{"crop_scale_min": 1, "translate": 0.12, "rotation_deg": 5, "encoder_norm": "batchnorm", "encoder_stem": "deep", "text_encoder_causal": false, "text_encoder_width": 384, "text_encoder_layers": 6, "text_encoder_norm": "rmsnorm", "text_encoder_head_dim": 64, "text_encoder_bias": "all", "shampoo_beta": 0.95, "grad_clip": 1.0}
Rows from block 3 of the text encoder, named by matrix and row number. Rows with one number belong to one attention dimension. Each number is 200 + 30 x the weight over its row's rms, rounded and kept within 0 to 999. All counts start at 0. After the name is the row's rms in percent of the matrix's.
# q: attention query (text_encoder.blocks.3.attn.q.weight, 384x384), inputs 96-191
# k: attention key (text_encoder.blocks.3.attn.k.weight, 384x384), inputs 96-191
q.154,091,178,206,205,185,229,266,189,183,166,183,224,179,195,193,223,132,218,239,150,204,210,167,249,243,219,237,206,160,161,161,187,194,174,186,211,220,183,164,219,186,214,146,200,208,183,190,236,175,173,255,190,166,190,238,241,208,246,121,228,201,185,193,219,199,210,176,168,221,224,223,142,181,227,185,210,189,165,218,193,185,213,93,197,220,271,147,192,248,179,211,229,229,170,148,233,228
k.154,102,209,176,187,239,217,218,226,200,241,145,185,199,205,198,201,202,215,186,202,192,198,213,210,168,190,198,204,210,172,191,210,219,221,184,175,203,242,171,244,166,227,212,172,217,209,179,241,260,186,198,231,211,187,204,205,235,189,75,188,197,242,186,191,163,203,249,209,166,221,230,198,173,222,157,243,180,219,238,227,245,182,209,243,199,157,170,247,220,159,200,199,208,236,223,235,206
q.155,086,226,225,189,186,223,243,201,249,188,236,181,205,191,215,205,177,189,173,220,193,201,229,195,214,229,192,216,231,175,221,226,181,208,210,247,200,228,211,223,260,164,261,245,190,176,184,196,197,170,251,176,259,207,248,177,174,220,216,122,236,183,151,223,229,249,223,203,198,217,204,164,235,120,161,214,159,225,188,205,200,186,190,223,199,203,207,234,200,168,170,207,159,212,260,217,201
k.155,095,253,140,169,205,277,215,235,188,205,182,159,196,210,127,232,171,172,199,182,163,280,193,211,201,156,228,195,232,201,179,184,216,166,193,143,158,226,147,181,192,189,185,190,153,188,214,209,220,187,248,191,226,160,225,228,177,235,169,164,222,169,143,207,179,177,184,138,182,199,233,210,218,197,229,180,194,190,176,209,194,232,199,190,169,151,181,151,172,206,194,210,199,241,215,196,226
q.156,091,173,266,227,199,234,235,210,169,159,201,212,161,247,232,219,171,169,224,250,244,197,203,174,238,221,200,174,155,194,145,146,214,201,187,219,224,183,175,181,242,238,156,165,183,211,171,192,178,246,228,255,208,212,202,204,217,165,208,261,235,183,195,239,204,198,216,209,176,179,208,212,257,168,215,196,169,168,197,202,265,203,238,170,165,197,219,219,241,249,188,284,193,187,210,229,223
k.156,095,180,175,228,151,200,225,248,205,183,211,217,251,203,220,184,165,212,227,199,237,241,186,174,206,174,185,180,187,245,229,257,174,195,169,229,182,221,195,168,196,243,170,181,220,203,177,199,180,201,195,207,196,207,210,206,123,170,283,207,231,161,158,201,204,239,239,272,261,169,227,190,240,191,194,232,186,184,230,258,175,193,177,199,171,198,282,184,187,164,146,229,208,165,240,174,214
q.157,096,188,191,209,176,174,262,201,194,219,218,253,221,277,188,206,215,148,193,219,202,223,231,169,193,211,184,220,208,238,180,209,195,270,264,166,158,181,171,178,197,173,191,179,154,153,180,222,158,130,113,241,242,237,189,216,185,211,200,178,195,202,200,212,263,194,221,180,162,169,176,223,144,184,244,185,200,196,234,184,155,184,179,186,181,267,169,184,237,201,224,218,184,184,204,254,238
k.157,092,191,205,220,220,204,201,219,227,176,168,204,210,154,207,215,156,174,188,204,197,197,261,228,206,247,188,179,264,177,198,219,162,185,259,213,213,235,201,259,186,199,219,225,192,233,204,160,202,203,186,245,176,223,216,188,214,191,164,187,187,190,219,206,247,198,182,217,178,210,218,167,161,216,167,190,188,202,199,214,194,235,146,210,175,182,155,147,218,215,216,185,207,256,213,217,277
q.158,104,197,186,158,256,215,192,193,168,170,237,222,234,213,219,239,263,167,219,177,214,116,227,218,193,211,111,192,173,199,227,173,184,213,177,203,260,214,186,178,253,247,252,191,216,216,152,192,175,197,208,211,217,176,182,233,234,202,171,143,226,212,227,203,208,202,223,222,218,232,173,172,196,227,213,200,238,167,211,194,208,216,226,237,158,167,240,138,225,185,237,193,244,233,227,216,169
k.158,093,204,192,202,232,216,221,202,237,181,203,196,204,201,216,211,162,234,231,162,203,204,236,114,183,246,196,212,217,161,166,195,191,180,236,194,200,210,214,198,228,197,172,193,108,233,261,235,212,273,171,200,197,232,229,169,226,192,230,206,231,230,237,213,216,191,217,173,193,181,222,180,219,198,226,195,236,250,195,187,242,249,193,236,232,167,235,186,206,224,158,259,197,220,188,217,179
q.159,094,175,176,213,201,140,207,253,207,208,210,156,169,190,186,138,215,249,175,144,273,201,194,224,188,183,214,176,240,207,261,219,167,207,186,98,138,281,162,181,162,213,175,210,214,248,246,207,158,175,189,192,172,237,224,239,179,173,268,159,187,200,228,215,204,188,226,181,237,238,212,240,199,213,181,226,159,186,200,224,209,194,201,187,186,183,207,211,200,171,267,203,212,220,181,214,197
k.159,087,180,210,217,226,151,189,182,197,199,239,205,209,222,210,247,222,218,193,171,199,151,241,198,238,233,205,197,213,180,198,171,210,194,255,233,258,222,258,170,191,187,210,198,183,212,200,200,243,147,221,181,207,223,173,154,229,129,148,198,195,179,222,216,241,169,171,179,226,211,185,211,203,157,171,193,134,235,197,189,179,232,195,197,205,227,126,195,201,220,246,198,121,193,234,159,247
q.160,098,154,165,231,201,190,222,259,176,240,122,212,145,224,169,198,211,204,171,140,216,178,203,223,207,208,190,172,245,213,181,186,243,187,221,283,233,229,212,265,177,219,228,188,194,252,228,163,189,252,232,203,194,204,227,238,232,244,164,177,179,223,243,195,236,179,208,211,240,224,236,192,99,201,198,228,177,190,237,165,216,170,196,238,229,191,213,166,230,295,227,224,212,221,226,166,200
k.160,098,164,165,191,205,169,203,179,207,238,224,230,146,223,249,229,153,191,199,208,225,257,192,201,204,235,242,177,133,196,162,185,204,215,213,255,204,156,100,196,194,229,171,195,202,228,141,215,163,258,236,266,187,213,171,191,229,204,211,175,208,230,160,197,193,167,204,195,178,268,174,165,180,209,181,226,175,202,172,147,222,211,215,182,243,231,216,197,172,223,213,237,208,211,207,177,217
q.161,097,187,201,179,210,275,269,238,239,219,185,181,194,221,184,154,208,249,208,222,206,246,259,194,216,162,216,236,196,230,214,249,202,195,209,199,181,152,219,183,186,179,188,201,208,200,204,238,231,213,230,159,195,187,215,184,191,215,234,249,201,158,207,238,168,198,185,150,172,205,174,192,216,191,172,154,180,250,157,230,224,276,223,284,262,127,188,184,165,234,185,185,140,199,220,210,174
k.161,098,193,233,267,240,221,164,143,222,150,174,233,231,245,192,177,237,270,234,239,222,197,198,204,215,197,208,207,218,164,225,171,214,220,168,212,188,228,176,209,186,198,195,173,174,167,222,181,169,183,154,219,194,182,209,202,172,222,120,166,195,158,184,215,181,194,190,180,218,159,214,153,222,178,155,194,254,198,246,238,192,171,196,217,168,179,221,218,210,172,196,221,236,208,152,243,235
q.162,091,190,155,217,192,179,198,222,162,181,197,165,162,212,156,205,225,163,154,230,222,194,223,169,208,181,191,207,184,204,161,146,206,175,203,161,215,190,191,167,142,240,229,211,206,118,193,209,215,194,239,162,213,211,205,143,146,239,208,227,174,167,212,247,209,239,158,203,152,219,185,251,218,165,198,280,218,204,235,188,228,154,150,178,212,267,202,206,230,208,188,209,223,157,207,174,207
k.162,091,179,221,208,178,209,232,203,196,212,230,229,230,254,197,187,169,236,204,178,258,185,191,200,186,174,188,197,223,157,216,214,229,247,231,241,194,206,205,239,227,213,237,204,205,218,187,170,218,197,176,209,194,194,216,211,150,247,254,181,217,206,199,203,232,221,172,156,210,217,152,224,219,209,248,242,155,169,240,161,163,173,213,215,211,264,247,213,233,159,201,219,229,222,202,218,230
q.163,110,159,204,215,210,230,213,98,182,217,214,270,220,230,250,182,232,146,211,229,215,161,231,218,155,211,210,189,157,220,224,202,162,204,239,159,248,193,229,126,199,146,218,197,204,197,205,219,169,235,199,215,200,209,215,198,178,172,146,234,204,190,217,119,219,192,201,143,169,163,183,165,147,178,211,213,205,152,225,272,203,166,210,224,214,189,210,227,207,165,184,249,153,219,209,231,215
k.163,109,185,207,210,250,264,175,146,246,237,184,182,207,192,178,179,250,216,216,214,169,163,174,230,238,148,174,213,193,190,210,142,203,148,209,185,173,232,201,181,170,181,197,200,246,108,268,174,144,208,214,141,169,209,183,200,231,187,168,165,202,230,209,171,285,171,130,200,218,202,207,225,164,185,233,215,226,218,241,206,257,222,180,188,188,210,160,128,220,211,179,215,210,190,267,262,219
q.164,101,187,141,197,253,159,246,174,210,154,151,148,229,164,201,181,214,227,206,229,186,178,167,149,185,226,173,186,131,231,226,201,215,176,175,193,190,269,239,188,193,217,224,161,235,157,226,213,178,200,162,197,203,190,209,208,222,199,176,161,217,214,198,220,173,199,171,240,221,214,161,168,192,181,249,197,182,193,163,132,218,140,224,254,171,219,171,184,226,223,220,208,199,166,283,212,221
k.164,103,154,183,250,224,210,197,188,181,207,175,215,261,205,277,205,208,263,225,241,172,208,229,216,188,158,211,184,190,185,164,239,175,242,187,212,194,103,224,212,200,245,173,201,157,247,212,244,193,226,239,228,188,242,216,181,206,190,221,203,179,164,181,208,203,227,196,188,201,166,208,201,201,232,163,237,238,235,172,202,203,220,128,220,189,182,191,186,218,194,204,184,183,216,179,208,205
q.165,090,256,195,219,233,217,188,221,245,203,174,226,166,152,225,178,193,111,233,168,196,278,196,216,237,182,241,209,205,172,210,246,179,234,224,203,192,207,145,248,267,212,210,215,173,235,247,173,214,214,158,184,183,191,164,207,239,183,120,184,238,253,171,248,185,152,227,185,197,236,170,190,193,201,216,208,221,212,193,183,179,218,219,220,184,255,211,190,195,181,180,190,213,160,196,210,181
k.165,089,193,244,207,185,225,208,246,253,250,98,182,195,187,191,218,256,205,199,170,204,255,167,199,188,176,195,223,210,179,162,241,203,181,202,199,198,206,138,173,225,184,148,221,183,246,189,222,141,193,254,223,246,266,228,258,185,198,129,150,217,243,180,226,223,140,238,169,169,205,154,206,209,144,181,184,182,226,205,176,179,267,208,224,175,183,176,220,193,230,151,194,184,265,184,214,229
q.166,091,219,240,185,153,173,175,245,207,242,213,164,223,203,201,210,151,234,163,172,303,232,137,162,205,195,205,229,171,206,225,240,251,193,193,165,177,195,190,198,110,208,206,154,243,255,161,175,214,196,201,185,168,189,260,213,186,186,184,152,184,221,250,202,183,195,185,189,187,202,192,153,208,217,217,197,163,223,221,212,180,205,170,146,184,175,186,213,209,239,161,226,195,245,216,201,173
k.166,099,198,181,189,204,198,135,185,189,236,157,179,206,192,191,146,246,206,177,193,183,220,152,212,187,201,213,224,160,205,158,171,200,207,141,183,242,196,255,114,212,201,212,243,145,210,160,241,219,179,170,172,161,176,289,214,157,211,225,205,204,182,188,202,192,212,208,268,268,169,175,229,221,247,165,228,248,176,215,174,226,245,188,203,229,247,221,167,237,217,200,238,225,214,153,145,232
q.167,105,224,227,176,165,213,191,180,140,152,204,181,210,180,207,242,221,166,205,180,204,175,187,222,162,181,170,205,214,181,207,189,206,205,206,189,244,173,131,205,215,195,206,208,170,190,210,186,222,202,183,234,248,183,183,177,179,202,201,200,230,216,249,165,229,226,238,198,219,252,218,208,190,184,182,147,148,211,184,185,217,261,223,192,216,211,191,167,214,222,195,185,182,203,136,179,278
k.167,106,185,212,172,215,137,193,128,137,212,171,160,172,247,232,171,172,160,220,206,229,240,107,231,178,252,178,204,201,225,262,191,233,213,193,185,182,171,215,214,169,183,237,217,223,168,191,219,247,154,151,204,205,197,219,187,193,218,174,245,221,220,223,159,174,211,177,239,220,229,194,152,233,203,255,215,250,173,213,155,190,235,146,159,197,195,220,190,219,162,202,185,199,240,203,188,173
q.168,103,262,201,208,195,211,263,170,192,236,224,144,248,196,133,156,155,223,158,199,168,163,204,155,234,216,194,259,247,141,245,180,183,226,250,177,183,175,220,215,218,218,226,185,183,182,213,211,167,221,180,233,219,233,236,230,183,215,161,225,232,201,193,257,211,188,227,188,240,211,129,110,184,222,182,168,233,222,197,204,238,173,129,272,88,236,205,154,293,172,236,183,268,228,157,208,246
k.168,097,213,204,202,198,208,198,143,170,218,238,215,160,146,152,216,255,256,181,230,149,195,159,131,258,172,194,219,191,121,204,123,228,205,165,186,169,231,200,214,167,150,224,142,200,182,224,218,213,193,173,191,210,192,235,258,206,194,216,176,214,251,208,173,239,170,165,197,159,237,227,224,230,196,202,275,206,226,179,163,174,179,170,232,215,211,219,189,214,215,200,187,188,237,220,172,147
q.169,097,203,242,235,213,189,279,212,160,186,199,208,190,274,224,203,159,170,184,236,217,172,212,215,206,218,220,192,175,213,189,216,234,193,182,160,146,246,191,192,270,186,212,221,216,264,209,236,173,211,181,176,179,221,207,182,180,246,235,220,209,284,200,167,239,220,197,181,223,131,212,199,191,168,222,223,199,211,234,254,212,186,179,153,215,171,235,240,167,159,210,205,203,149,197,194,172
k.169,093,186,213,245,192,158,168,242,238,203,229,241,174,193,134,199,166,216,191,153,210,168,218,227,233,195,224,193,217,246,246,199,179,233,179,115,193,210,220,161,220,214,217,232,228,190,193,154,182,202,221,213,213,210,208,189,210,242,205,210,166,185,218,201,189,247,218,179,242,191,275,214,178,188,192,121,190,136,205,203,212,203,216,159,187,148,195,179,208,176,214,127,184,209,148,191,155
q.170,106,190,208,193,139,228,231,213,187,209,190,172,238,207,168,214,205,181,175,217,221,174,257,186,198,149,175,159,218,207,175,197,214,189,212,219,178,212,255,262,176,211,194,141,171,129,203,197,191,200,162,212,210,178,171,201,171,189,225,209,166,269,139,161,202,192,198,252,197,112,181,171,192,241,185,244,162,221,274,225,204,186,218,243,215,239,168,211,250,188,189,160,204,159,247,183,187
k.170,105,224,191,139,175,197,172,234,196,196,232,198,150,135,209,214,202,177,200,177,192,193,200,109,236,250,209,175,201,197,176,146,238,145,212,242,162,212,207,234,211,173,218,201,184,181,233,197,187,208,186,245,214,172,180,207,230,210,205,141,223,176,170,197,218,199,139,187,166,192,214,170,201,228,196,181,162,225,264,225,184,156,172,211,195,218,192,220,181,147,178,205,247,199,181,208,170
q.171,103,130,234,236,180,157,186,217,241,167,209,247,213,242,203,219,234,209,229,220,198,182,226,221,223,212,203,201,176,219,193,213,187,209,206,231,221,190,196,172,172,211,182,179,238,129,184,223,209,217,216,260,234,170,251,201,185,208,183,165,279,206,182,216,188,183,162,179,211,214,202,169,180,195,206,233,204,195,232,165,200,187,144,196,205,169,132,197,203,183,212,246,212,150,191,230,201
k.171,098,170,294,166,259,234,176,173,200,190,202,204,190,169,248,156,168,197,178,285,159,205,220,206,203,141,227,223,170,237,220,220,158,220,196,195,223,236,200,142,146,201,216,197,252,204,228,189,182,187,200,144,199,206,198,217,210,184,204,217,200,230,164,178,197,172,185,220,210,219,183,201,220,221,184,165,220,240,198,169,247,186,191,198,212,213,209,153,200,148,208,187,185,157,270,180,185
q.172,086,192,220,198,161,222,230,164,202,168,209,185,214,254,148,243,189,203,238,240,237,234,203,179,235,178,235,217,191,205,226,183,221,164,191,199,180,242,183,199,167,191,190,225,252,239,223,189,181,223,234,185,211,183,164,156,154,199,168,213,186,108,262,204,207,151,192,196,158,193,164,204,187,127,190,151,192,222,202,202,191,169,193,183,177,236,232,196,235,193,220,166,207,162,163,202,219
k.172,087,272,238,202,202,237,193,142,168,236,250,208,216,203,191,260,186,190,214,234,219,171,202,199,205,174,197,230,242,175,232,199,199,237,215,208,178,223,216,142,212,226,157,193,141,164,175,144,234,176,170,215,192,200,236,163,187,228,217,152,228,179,185,199,178,201,207,215,199,166,219,203,193,263,186,200,138,209,228,265,212,238,184,231,112,241,211,228,207,163,182,155,205,196,185,211,165
q.173,104,138,211,173,198,270,137,220,190,264,202,235,130,236,205,137,237,151,237,193,202,165,206,233,181,243,208,210,207,157,214,215,208,221,147,152,170,156,172,199,208,151,207,171,178,152,196,238,224,206,173,147,189,187,167,190,254,215,91,206,224,197,196,186,226,192,201,152,190,198,171,231,191,277,157,178,211,199,171,237,192,217,235,221,147,151,232,210,239,195,129,236,169,210,173,180,144
k.173,108,210,229,197,166,212,232,215,156,215,161,182,163,172,233,208,174,208,216,216,205,179,204,212,147,207,208,229,186,184,162,150,163,183,218,204,225,299,216,225,226,180,195,203,188,189,217,143,180,204,183,192,202,240,200,239,235,242,174,210,206,235,178,208,207,189,234,243,160,245,213,153,212,140,216,255,203,120,199,202,176,187,193,170,211,183,193,192,159,191,165,242,184,201,240,189,220
q.174,085,229,155,171,189,232,201,156,226,217,195,149,171,203,219,234,164,183,182,198,148,249,179,228,162,154,186,264,167,214,200,213,129,224,187,163,204,146,178,204,176,203,162,243,202,229,209,226,194,188,253,173,163,209,188,173,256,187,201,173,236,230,233,159,245,192,218,207,222,199,215,162,269,186,201,191,238,243,202,179,188,207,194,161,192,177,206,204,235,145,183,174,169,197,157,255,224
k.174,089,226,207,212,212,208,233,240,225,197,212,220,205,201,206,196,193,187,202,229,249,259,183,226,214,189,171,244,178,234,195,187,138,215,208,237,197,186,205,255,237,168,161,196,157,187,194,163,220,190,137,187,179,170,249,201,197,171,286,233,196,168,207,188,198,180,192,233,242,183,251,220,202,207,223,142,149,192,280,208,209,200,210,204,168,194,172,221,239,215,134,217,220,196,143,230,205
q.175,085,150,230,212,190,202,160,206,191,197,222,230,219,167,175,180,214,262,208,219,191,223,208,233,219,196,178,228,159,183,156,178,248,208,215,231,212,218,194,165,135,227,254,150,242,162,189,228,259,206,128,138,197,232,197,193,189,208,217,190,148,284,216,200,215,231,209,193,201,181,200,190,169,192,217,233,174,131,122,220,191,191,217,202,212,227,194,198,210,199,234,251,143,192,210,226,186
k.175,094,171,185,185,181,211,172,211,237,226,210,167,209,223,235,150,163,223,138,230,174,186,166,229,212,230,164,165,207,199,250,226,185,197,144,196,177,203,243,223,201,234,229,237,219,220,168,166,225,177,247,185,165,203,183,198,132,216,213,239,219,163,216,202,178,217,214,165,175,193,212,240,163,253,215,228,220,196,133,212,258,196,196,125,192,184,218,197,226,194,193,207,179,228,209,181,203
q.176,087,147,215,238,229,180,190,157,194,212,184,159,203,237,192,189,198,130,159,156,171,172,178,207,167,158,126,220,189,201,194,208,168,201,123,183,178,200,210,160,252,151,234,218,179,199,186,126,175,229,191,209,206,247,208,162,173,213,232,225,200,170,253,195,205,236,161,195,202,200,214,212,217,184,179,231,194,176,211,140,181,266,244,183,200,207,181,192,238,220,239,170,187,165,140,231,207
k.176,090,207,217,222,179,192,189,182,160,161,252,194,196,239,182,174,173,147,196,193,186,169,250,267,156,191,193,220,208,238,186,218,185,221,199,221,244,185,163,161,205,180,219,173,202,203,180,200,205,159,193,213,251,216,222,158,190,204,275,215,204,230,268,172,206,244,168,233,244,222,224,219,220,219,219,194,158,217,138,214,175,174,166,207,220,188,265,238,161,185,143,211,195,153,200,255,229
q.177,100,212,225,187,184,224,135,170,179,190,184,169,203,232,177,173,164,204,233,234,264,206,207,219,168,146,222,225,133,232,174,220,145,261,181,184,184,213,211,175,182,141,189,191,179,224,159,217,204,186,143,200,206,187,154,254,165,194,244,197,200,183,216,191,225,265,199,182,216,220,119,189,182,232,205,202,204,175,207,214,214,167,199,223,183,191,194,219,210,211,280,210,154,229,190,207,223
k.177,095,216,195,163,160,186,209,185,206,213,166,204,197,226,165,172,181,193,193,162,223,201,240,225,240,242,206,237,219,205,268,222,199,186,196,182,205,250,211,258,185,175,234,252,232,207,219,180,242,183,174,230,231,239,256,195,184,184,228,218,220,203,232,224,222,195,200,209,228,169,235,172,180,227,215,186,194,246,178,255,204,196,233,235,232,228,166,135,188,166,244,183,164,183,235,227,197
q.178,095,199,210,213,199,200,194,239,218,209,183,186,214,245,230,197,224,217,200,209,224,240,244,227,206,201,221,133,177,238,209,164,185,210,146,234,184,194,174,200,277,194,221,208,222,185,184,277,172,223,189,217,201,200,267,199,163,209,211,160,244,221,234,228,232,234,226,201,199,217,241,217,193,193,179,188,198,125,190,191,221,218,205,219,245,214,176,172,194,203,219,198,184,195,206,183,186
k.178,097,193,200,231,191,226,195,205,203,223,207,220,176,255,184,222,226,163,217,184,205,228,186,236,193,246,211,220,196,193,186,215,175,191,186,195,199,202,210,212,207,190,143,221,195,238,156,254,151,188,211,187,184,207,130,221,222,171,205,223,218,236,175,213,165,237,224,177,208,188,236,191,173,243,191,220,236,160,203,217,203,165,245,174,193,175,207,146,181,198,169,248,274,209,212,189,209
q.179,105,213,173,211,221,172,229,170,244,203,207,232,202,177,174,211,214,227,214,208,122,220,190,190,221,207,178,227,171,207,175,252,167,211,239,246,218,178,222,210,234,208,129,235,193,178,192,207,140,186,188,241,199,208,163,187,180,230,181,224,268,234,225,140,209,179,179,209,198,218,174,132,170,208,182,178,180,236,175,243,200,223,218,221,275,211,233,206,194,189,222,193,264,137,224,188,204
k.179,105,244,202,243,250,236,175,169,181,188,247,184,213,226,236,244,227,250,214,214,248,217,173,254,271,195,228,154,169,221,185,204,127,193,238,170,175,202,188,217,221,195,151,182,191,194,184,246,235,238,259,174,198,242,235,235,211,179,249,169,194,219,214,201,182,198,166,203,240,163,203,224,177,174,150,219,237,216,201,189,185,261,251,165,215,191,195,204,207,248,239,224,252,204,174,230,200
q.180,094,187,224,167,243,198,214,219,255,207,158,200,220,216,180,225,162,212,217,226,210,225,228,222,221,214,144,146,148,206,272,241,204,257,192,204,177,227,230,118,183,221,183,215,187,197,194,232,196,199,166,240,237,169,177,245,223,209,183,231,198,172,215,192,151,168,181,213,233,117,188,184,152,190,216,173,202,149,270,192,180,243,239,198,221,193,195,166,174,231,251,244,214,218,214,213,246
k.180,099,208,210,229,172,167,202,237,203,162,188,233,168,122,181,206,218,222,196,212,214,249,199,179,234,203,126,196,152,210,161,169,178,188,225,209,188,193,230,172,215,238,223,237,188,192,209,257,199,181,179,182,197,224,216,203,220,204,151,217,240,202,194,206,191,216,188,203,193,144,208,220,125,210,202,146,174,235,276,238,184,227,216,248,174,172,218,225,219,246,223,220,170,206,190,202,180
q.181,110,216,140,184,183,189,181,219,160,210,196,226,229,188,218,218,199,209,264,248,236,210,182,218,215,222,194,183,167,186,221,189,192,211,242,169,189,258,194,197,215,220,166,194,155,217,180,175,193,232,185,216,202,235,228,217,221,231,224,178,154,247,199,177,220,169,197,161,227,168,218,148,196,162,249,197,155,162,245,274,215,207,169,176,240,171,236,228,184,193,247,193,226,179,204,185,263
k.181,101,210,180,254,144,194,175,219,140,258,208,222,202,205,221,188,176,240,194,201,245,200,150,191,256,192,171,220,188,184,222,203,247,174,246,162,155,227,203,193,163,182,246,223,222,214,192,241,200,149,167,184,194,186,222,189,193,212,184,167,209,155,205,201,159,182,176,171,184,166,181,208,226,171,212,132,210,174,168,200,236,154,182,209,257,240,205,214,200,243,209,204,165,182,192,166,216
q.182,110,201,230,270,198,175,236,213,235,228,158,191,202,190,163,152,215,251,161,190,207,224,228,183,192,207,220,154,174,207,147,152,165,235,205,225,218,224,192,179,180,243,220,217,211,235,156,184,195,208,202,206,194,175,207,208,239,209,270,245,119,224,214,171,207,217,183,250,257,131,256,178,210,243,222,190,179,162,203,159,205,222,223,192,183,163,173,216,185,166,242,145,162,192,195,196,220
k.182,105,248,197,143,177,201,214,161,189,197,213,221,229,207,219,140,246,150,183,204,182,237,174,144,177,186,255,174,172,187,202,206,259,231,163,242,213,169,157,149,183,250,213,272,160,210,152,225,244,216,182,215,180,254,173,211,198,228,202,152,194,166,206,197,179,207,178,217,201,211,192,168,225,199,207,232,205,181,171,199,179,175,167,213,189,225,230,218,153,218,210,219,163,205,200,243,189
q.183,100,214,223,138,247,203,242,214,225,185,152,187,174,249,186,210,179,188,194,200,182,212,231,209,211,193,183,217,137,261,209,219,192,245,227,166,164,183,165,209,175,224,200,143,220,183,241,250,175,188,161,239,239,201,239,234,221,203,222,192,166,212,243,159,228,190,240,152,210,205,206,180,180,244,213,147,216,134,208,194,202,219,234,254,196,183,206,133,223,146,243,191,222,194,174,162,180
k.183,094,164,229,260,258,180,200,208,180,196,206,163,163,180,227,206,162,277,214,191,270,132,174,199,192,224,188,212,224,170,212,149,193,180,154,190,202,225,261,226,133,240,181,250,153,194,225,209,222,209,209,157,172,207,231,217,190,230,168,227,208,231,246,205,167,228,204,213,198,201,253,158,206,252,181,157,167,201,235,218,201,126,169,204,177,176,253,243,199,189,199,221,233,238,217,174,196
q.184,103,204,153,194,203,195,181,202,264,220,232,188,179,221,269,186,198,215,185,199,198,141,218,228,189,155,180,183,205,263,181,202,192,186,216,204,202,216,224,222,213,208,174,249,235,256,192,197,193,212,188,183,256,170,217,199,179,195,215,264,191,247,168,244,221,194,188,232,161,251,219,192,166,180,195,178,171,183,229,177,166,172,239,188,187,202,194,207,183,220,221,213,226,252,217,231,182
k.184,104,174,172,221,196,198,188,249,231,190,195,192,174,228,236,201,208,208,205,224,168,187,207,233,201,225,232,143,185,257,210,252,242,221,244,166,218,205,173,141,175,251,171,171,209,164,143,204,234,197,188,205,184,140,197,200,207,171,180,223,191,182,197,193,190,199,228,213,216,174,197,225,164,236,183,207,178,237,187,183,163,264,232,212,190,191,206,186,208,224,156,163,204,204,212,221,215
q.185,090,159,146,213,236,182,199,202,170,201,151,155,197,209,221,195,191,159,242,168,211,225,215,275,204,217,186,136,188,177,190,139,221,208,169,214,236,209,167,136,214,197,207,226,154,213,144,220,153,174,195,168,212,199,257,166,220,196,215,195,177,231,183,203,222,272,186,171,194,231,188,214,151,203,171,187,167,253,229,227,177,178,155,230,190,199,194,253,227,199,181,170,223,225,275,263,199
k.185,093,177,172,270,191,190,196,208,193,186,267,215,205,245,203,195,164,96,187,196,187,177,209,219,211,205,215,208,169,220,201,193,203,155,158,145,178,199,208,166,232,227,239,163,189,192,218,218,217,172,195,172,276,180,197,227,155,210,214,210,225,203,231,169,196,198,174,180,207,230,184,238,218,181,168,224,137,220,168,192,220,195,214,224,186,165,143,237,222,151,216,194,183,231,246,241,190
q.186,090,168,186,178,179,247,197,215,208,165,164,210,187,170,190,190,218,129,228,232,184,187,186,160,230,247,203,230,188,198,170,196,199,211,171,201,222,210,174,156,228,131,182,206,201,197,210,170,178,201,152,235,239,175,227,214,153,158,220,161,281,167,219,211,203,162,220,223,232,193,152,193,229,151,204,202,176,205,209,168,207,203,194,172,157,226,155,232,185,166,207,206,172,185,172,212,228
k.186,094,182,189,222,222,228,189,184,191,211,223,234,168,232,195,216,200,182,186,247,220,200,199,195,199,172,172,232,175,161,194,190,209,178,185,223,213,181,196,224,175,132,161,191,230,242,221,213,190,210,152,210,193,240,258,179,187,151,129,192,232,143,221,242,204,164,187,204,200,185,214,245,170,217,247,199,281,235,169,217,229,230,184,190,210,263,118,226,226,221,220,217,207,160,212,242,187
q.187,111,193,151,167,177,181,220,201,156,226,140,216,228,212,196,211,206,289,180,193,217,261,204,190,152,211,214,203,225,223,219,177,191,203,199,184,119,266,213,170,206,285,169,228,181,211,196,161,199,216,189,205,180,221,145,179,219,255,259,200,228,188,197,217,208,142,224,170,279,185,197,199,190,210,215,204,134,183,213,197,200,186,220,207,159,211,228,211,189,224,195,218,237,251,232,216,220
k.187,110,188,232,186,168,166,233,230,197,212,209,217,216,236,202,178,185,230,228,220,159,180,212,147,248,243,188,266,209,203,173,200,252,194,273,256,196,245,242,238,182,222,191,176,170,231,194,182,169,164,174,169,223,224,194,174,177,210,137,192,215,194,208,206,254,183,190,192,201,207,235,161,217,222,124,195,144,249,194,246,131,195,162,188,272,217,234,164,173,197,240,227,205,210,199,225,189
q.188,086,255,194,237,221,189,220,192,242,187,233,226,179,231,170,167,194,228,227,235,295,196,188,185,194,225,192,244,201,202,204,229,202,213,262,237,190,207,225,173,183,209,218,121,250,165,155,252,187,197,203,181,170,196,182,215,182,222,209,162,219,200,210,210,214,179,190,223,189,239,216,184,149,152,160,180,212,254,236,199,180,211,161,209,199,218,218,226,212,233,173,178,223,203,190,217,177
k.188,093,190,258,212,201,227,181,170,242,169,162,215,168,201,214,137,189,245,204,234,174,203,186,191,211,207,181,248,154,217,187,206,216,258,180,163,162,216,222,142,153,137,179,162,175,212,207,231,202,194,200,225,134,201,145,172,193,217,196,190,147,247,186,217,197,193,183,146,152,207,153,279,235,189,201,232,159,233,236,208,161,159,253,174,180,227,219,146,159,185,252,205,213,222,159,131,235
q.189,103,208,232,246,179,196,261,190,159,172,276,213,212,197,212,189,192,177,200,230,188,190,160,169,174,181,197,170,222,180,195,238,196,211,206,195,218,214,195,213,175,197,198,207,192,199,237,258,178,209,211,239,202,183,240,239,167,205,162,229,191,202,187,198,206,198,167,216,222,215,200,154,133,133,199,213,194,199,197,176,211,155,197,210,149,236,229,204,192,223,246,182,200,194,142,178,209
k.189,101,194,204,166,215,206,212,173,226,184,157,226,191,213,200,216,212,222,160,210,159,195,208,190,193,170,226,195,232,185,211,178,223,200,194,193,154,208,218,213,179,150,168,197,215,244,199,219,223,217,221,205,236,199,215,176,270,207,214,214,179,209,170,141,188,228,124,221,187,180,156,183,151,189,215,205,194,179,225,195,193,148,246,162,163,200,246,235,224,208,180,184,182,197,202,259,253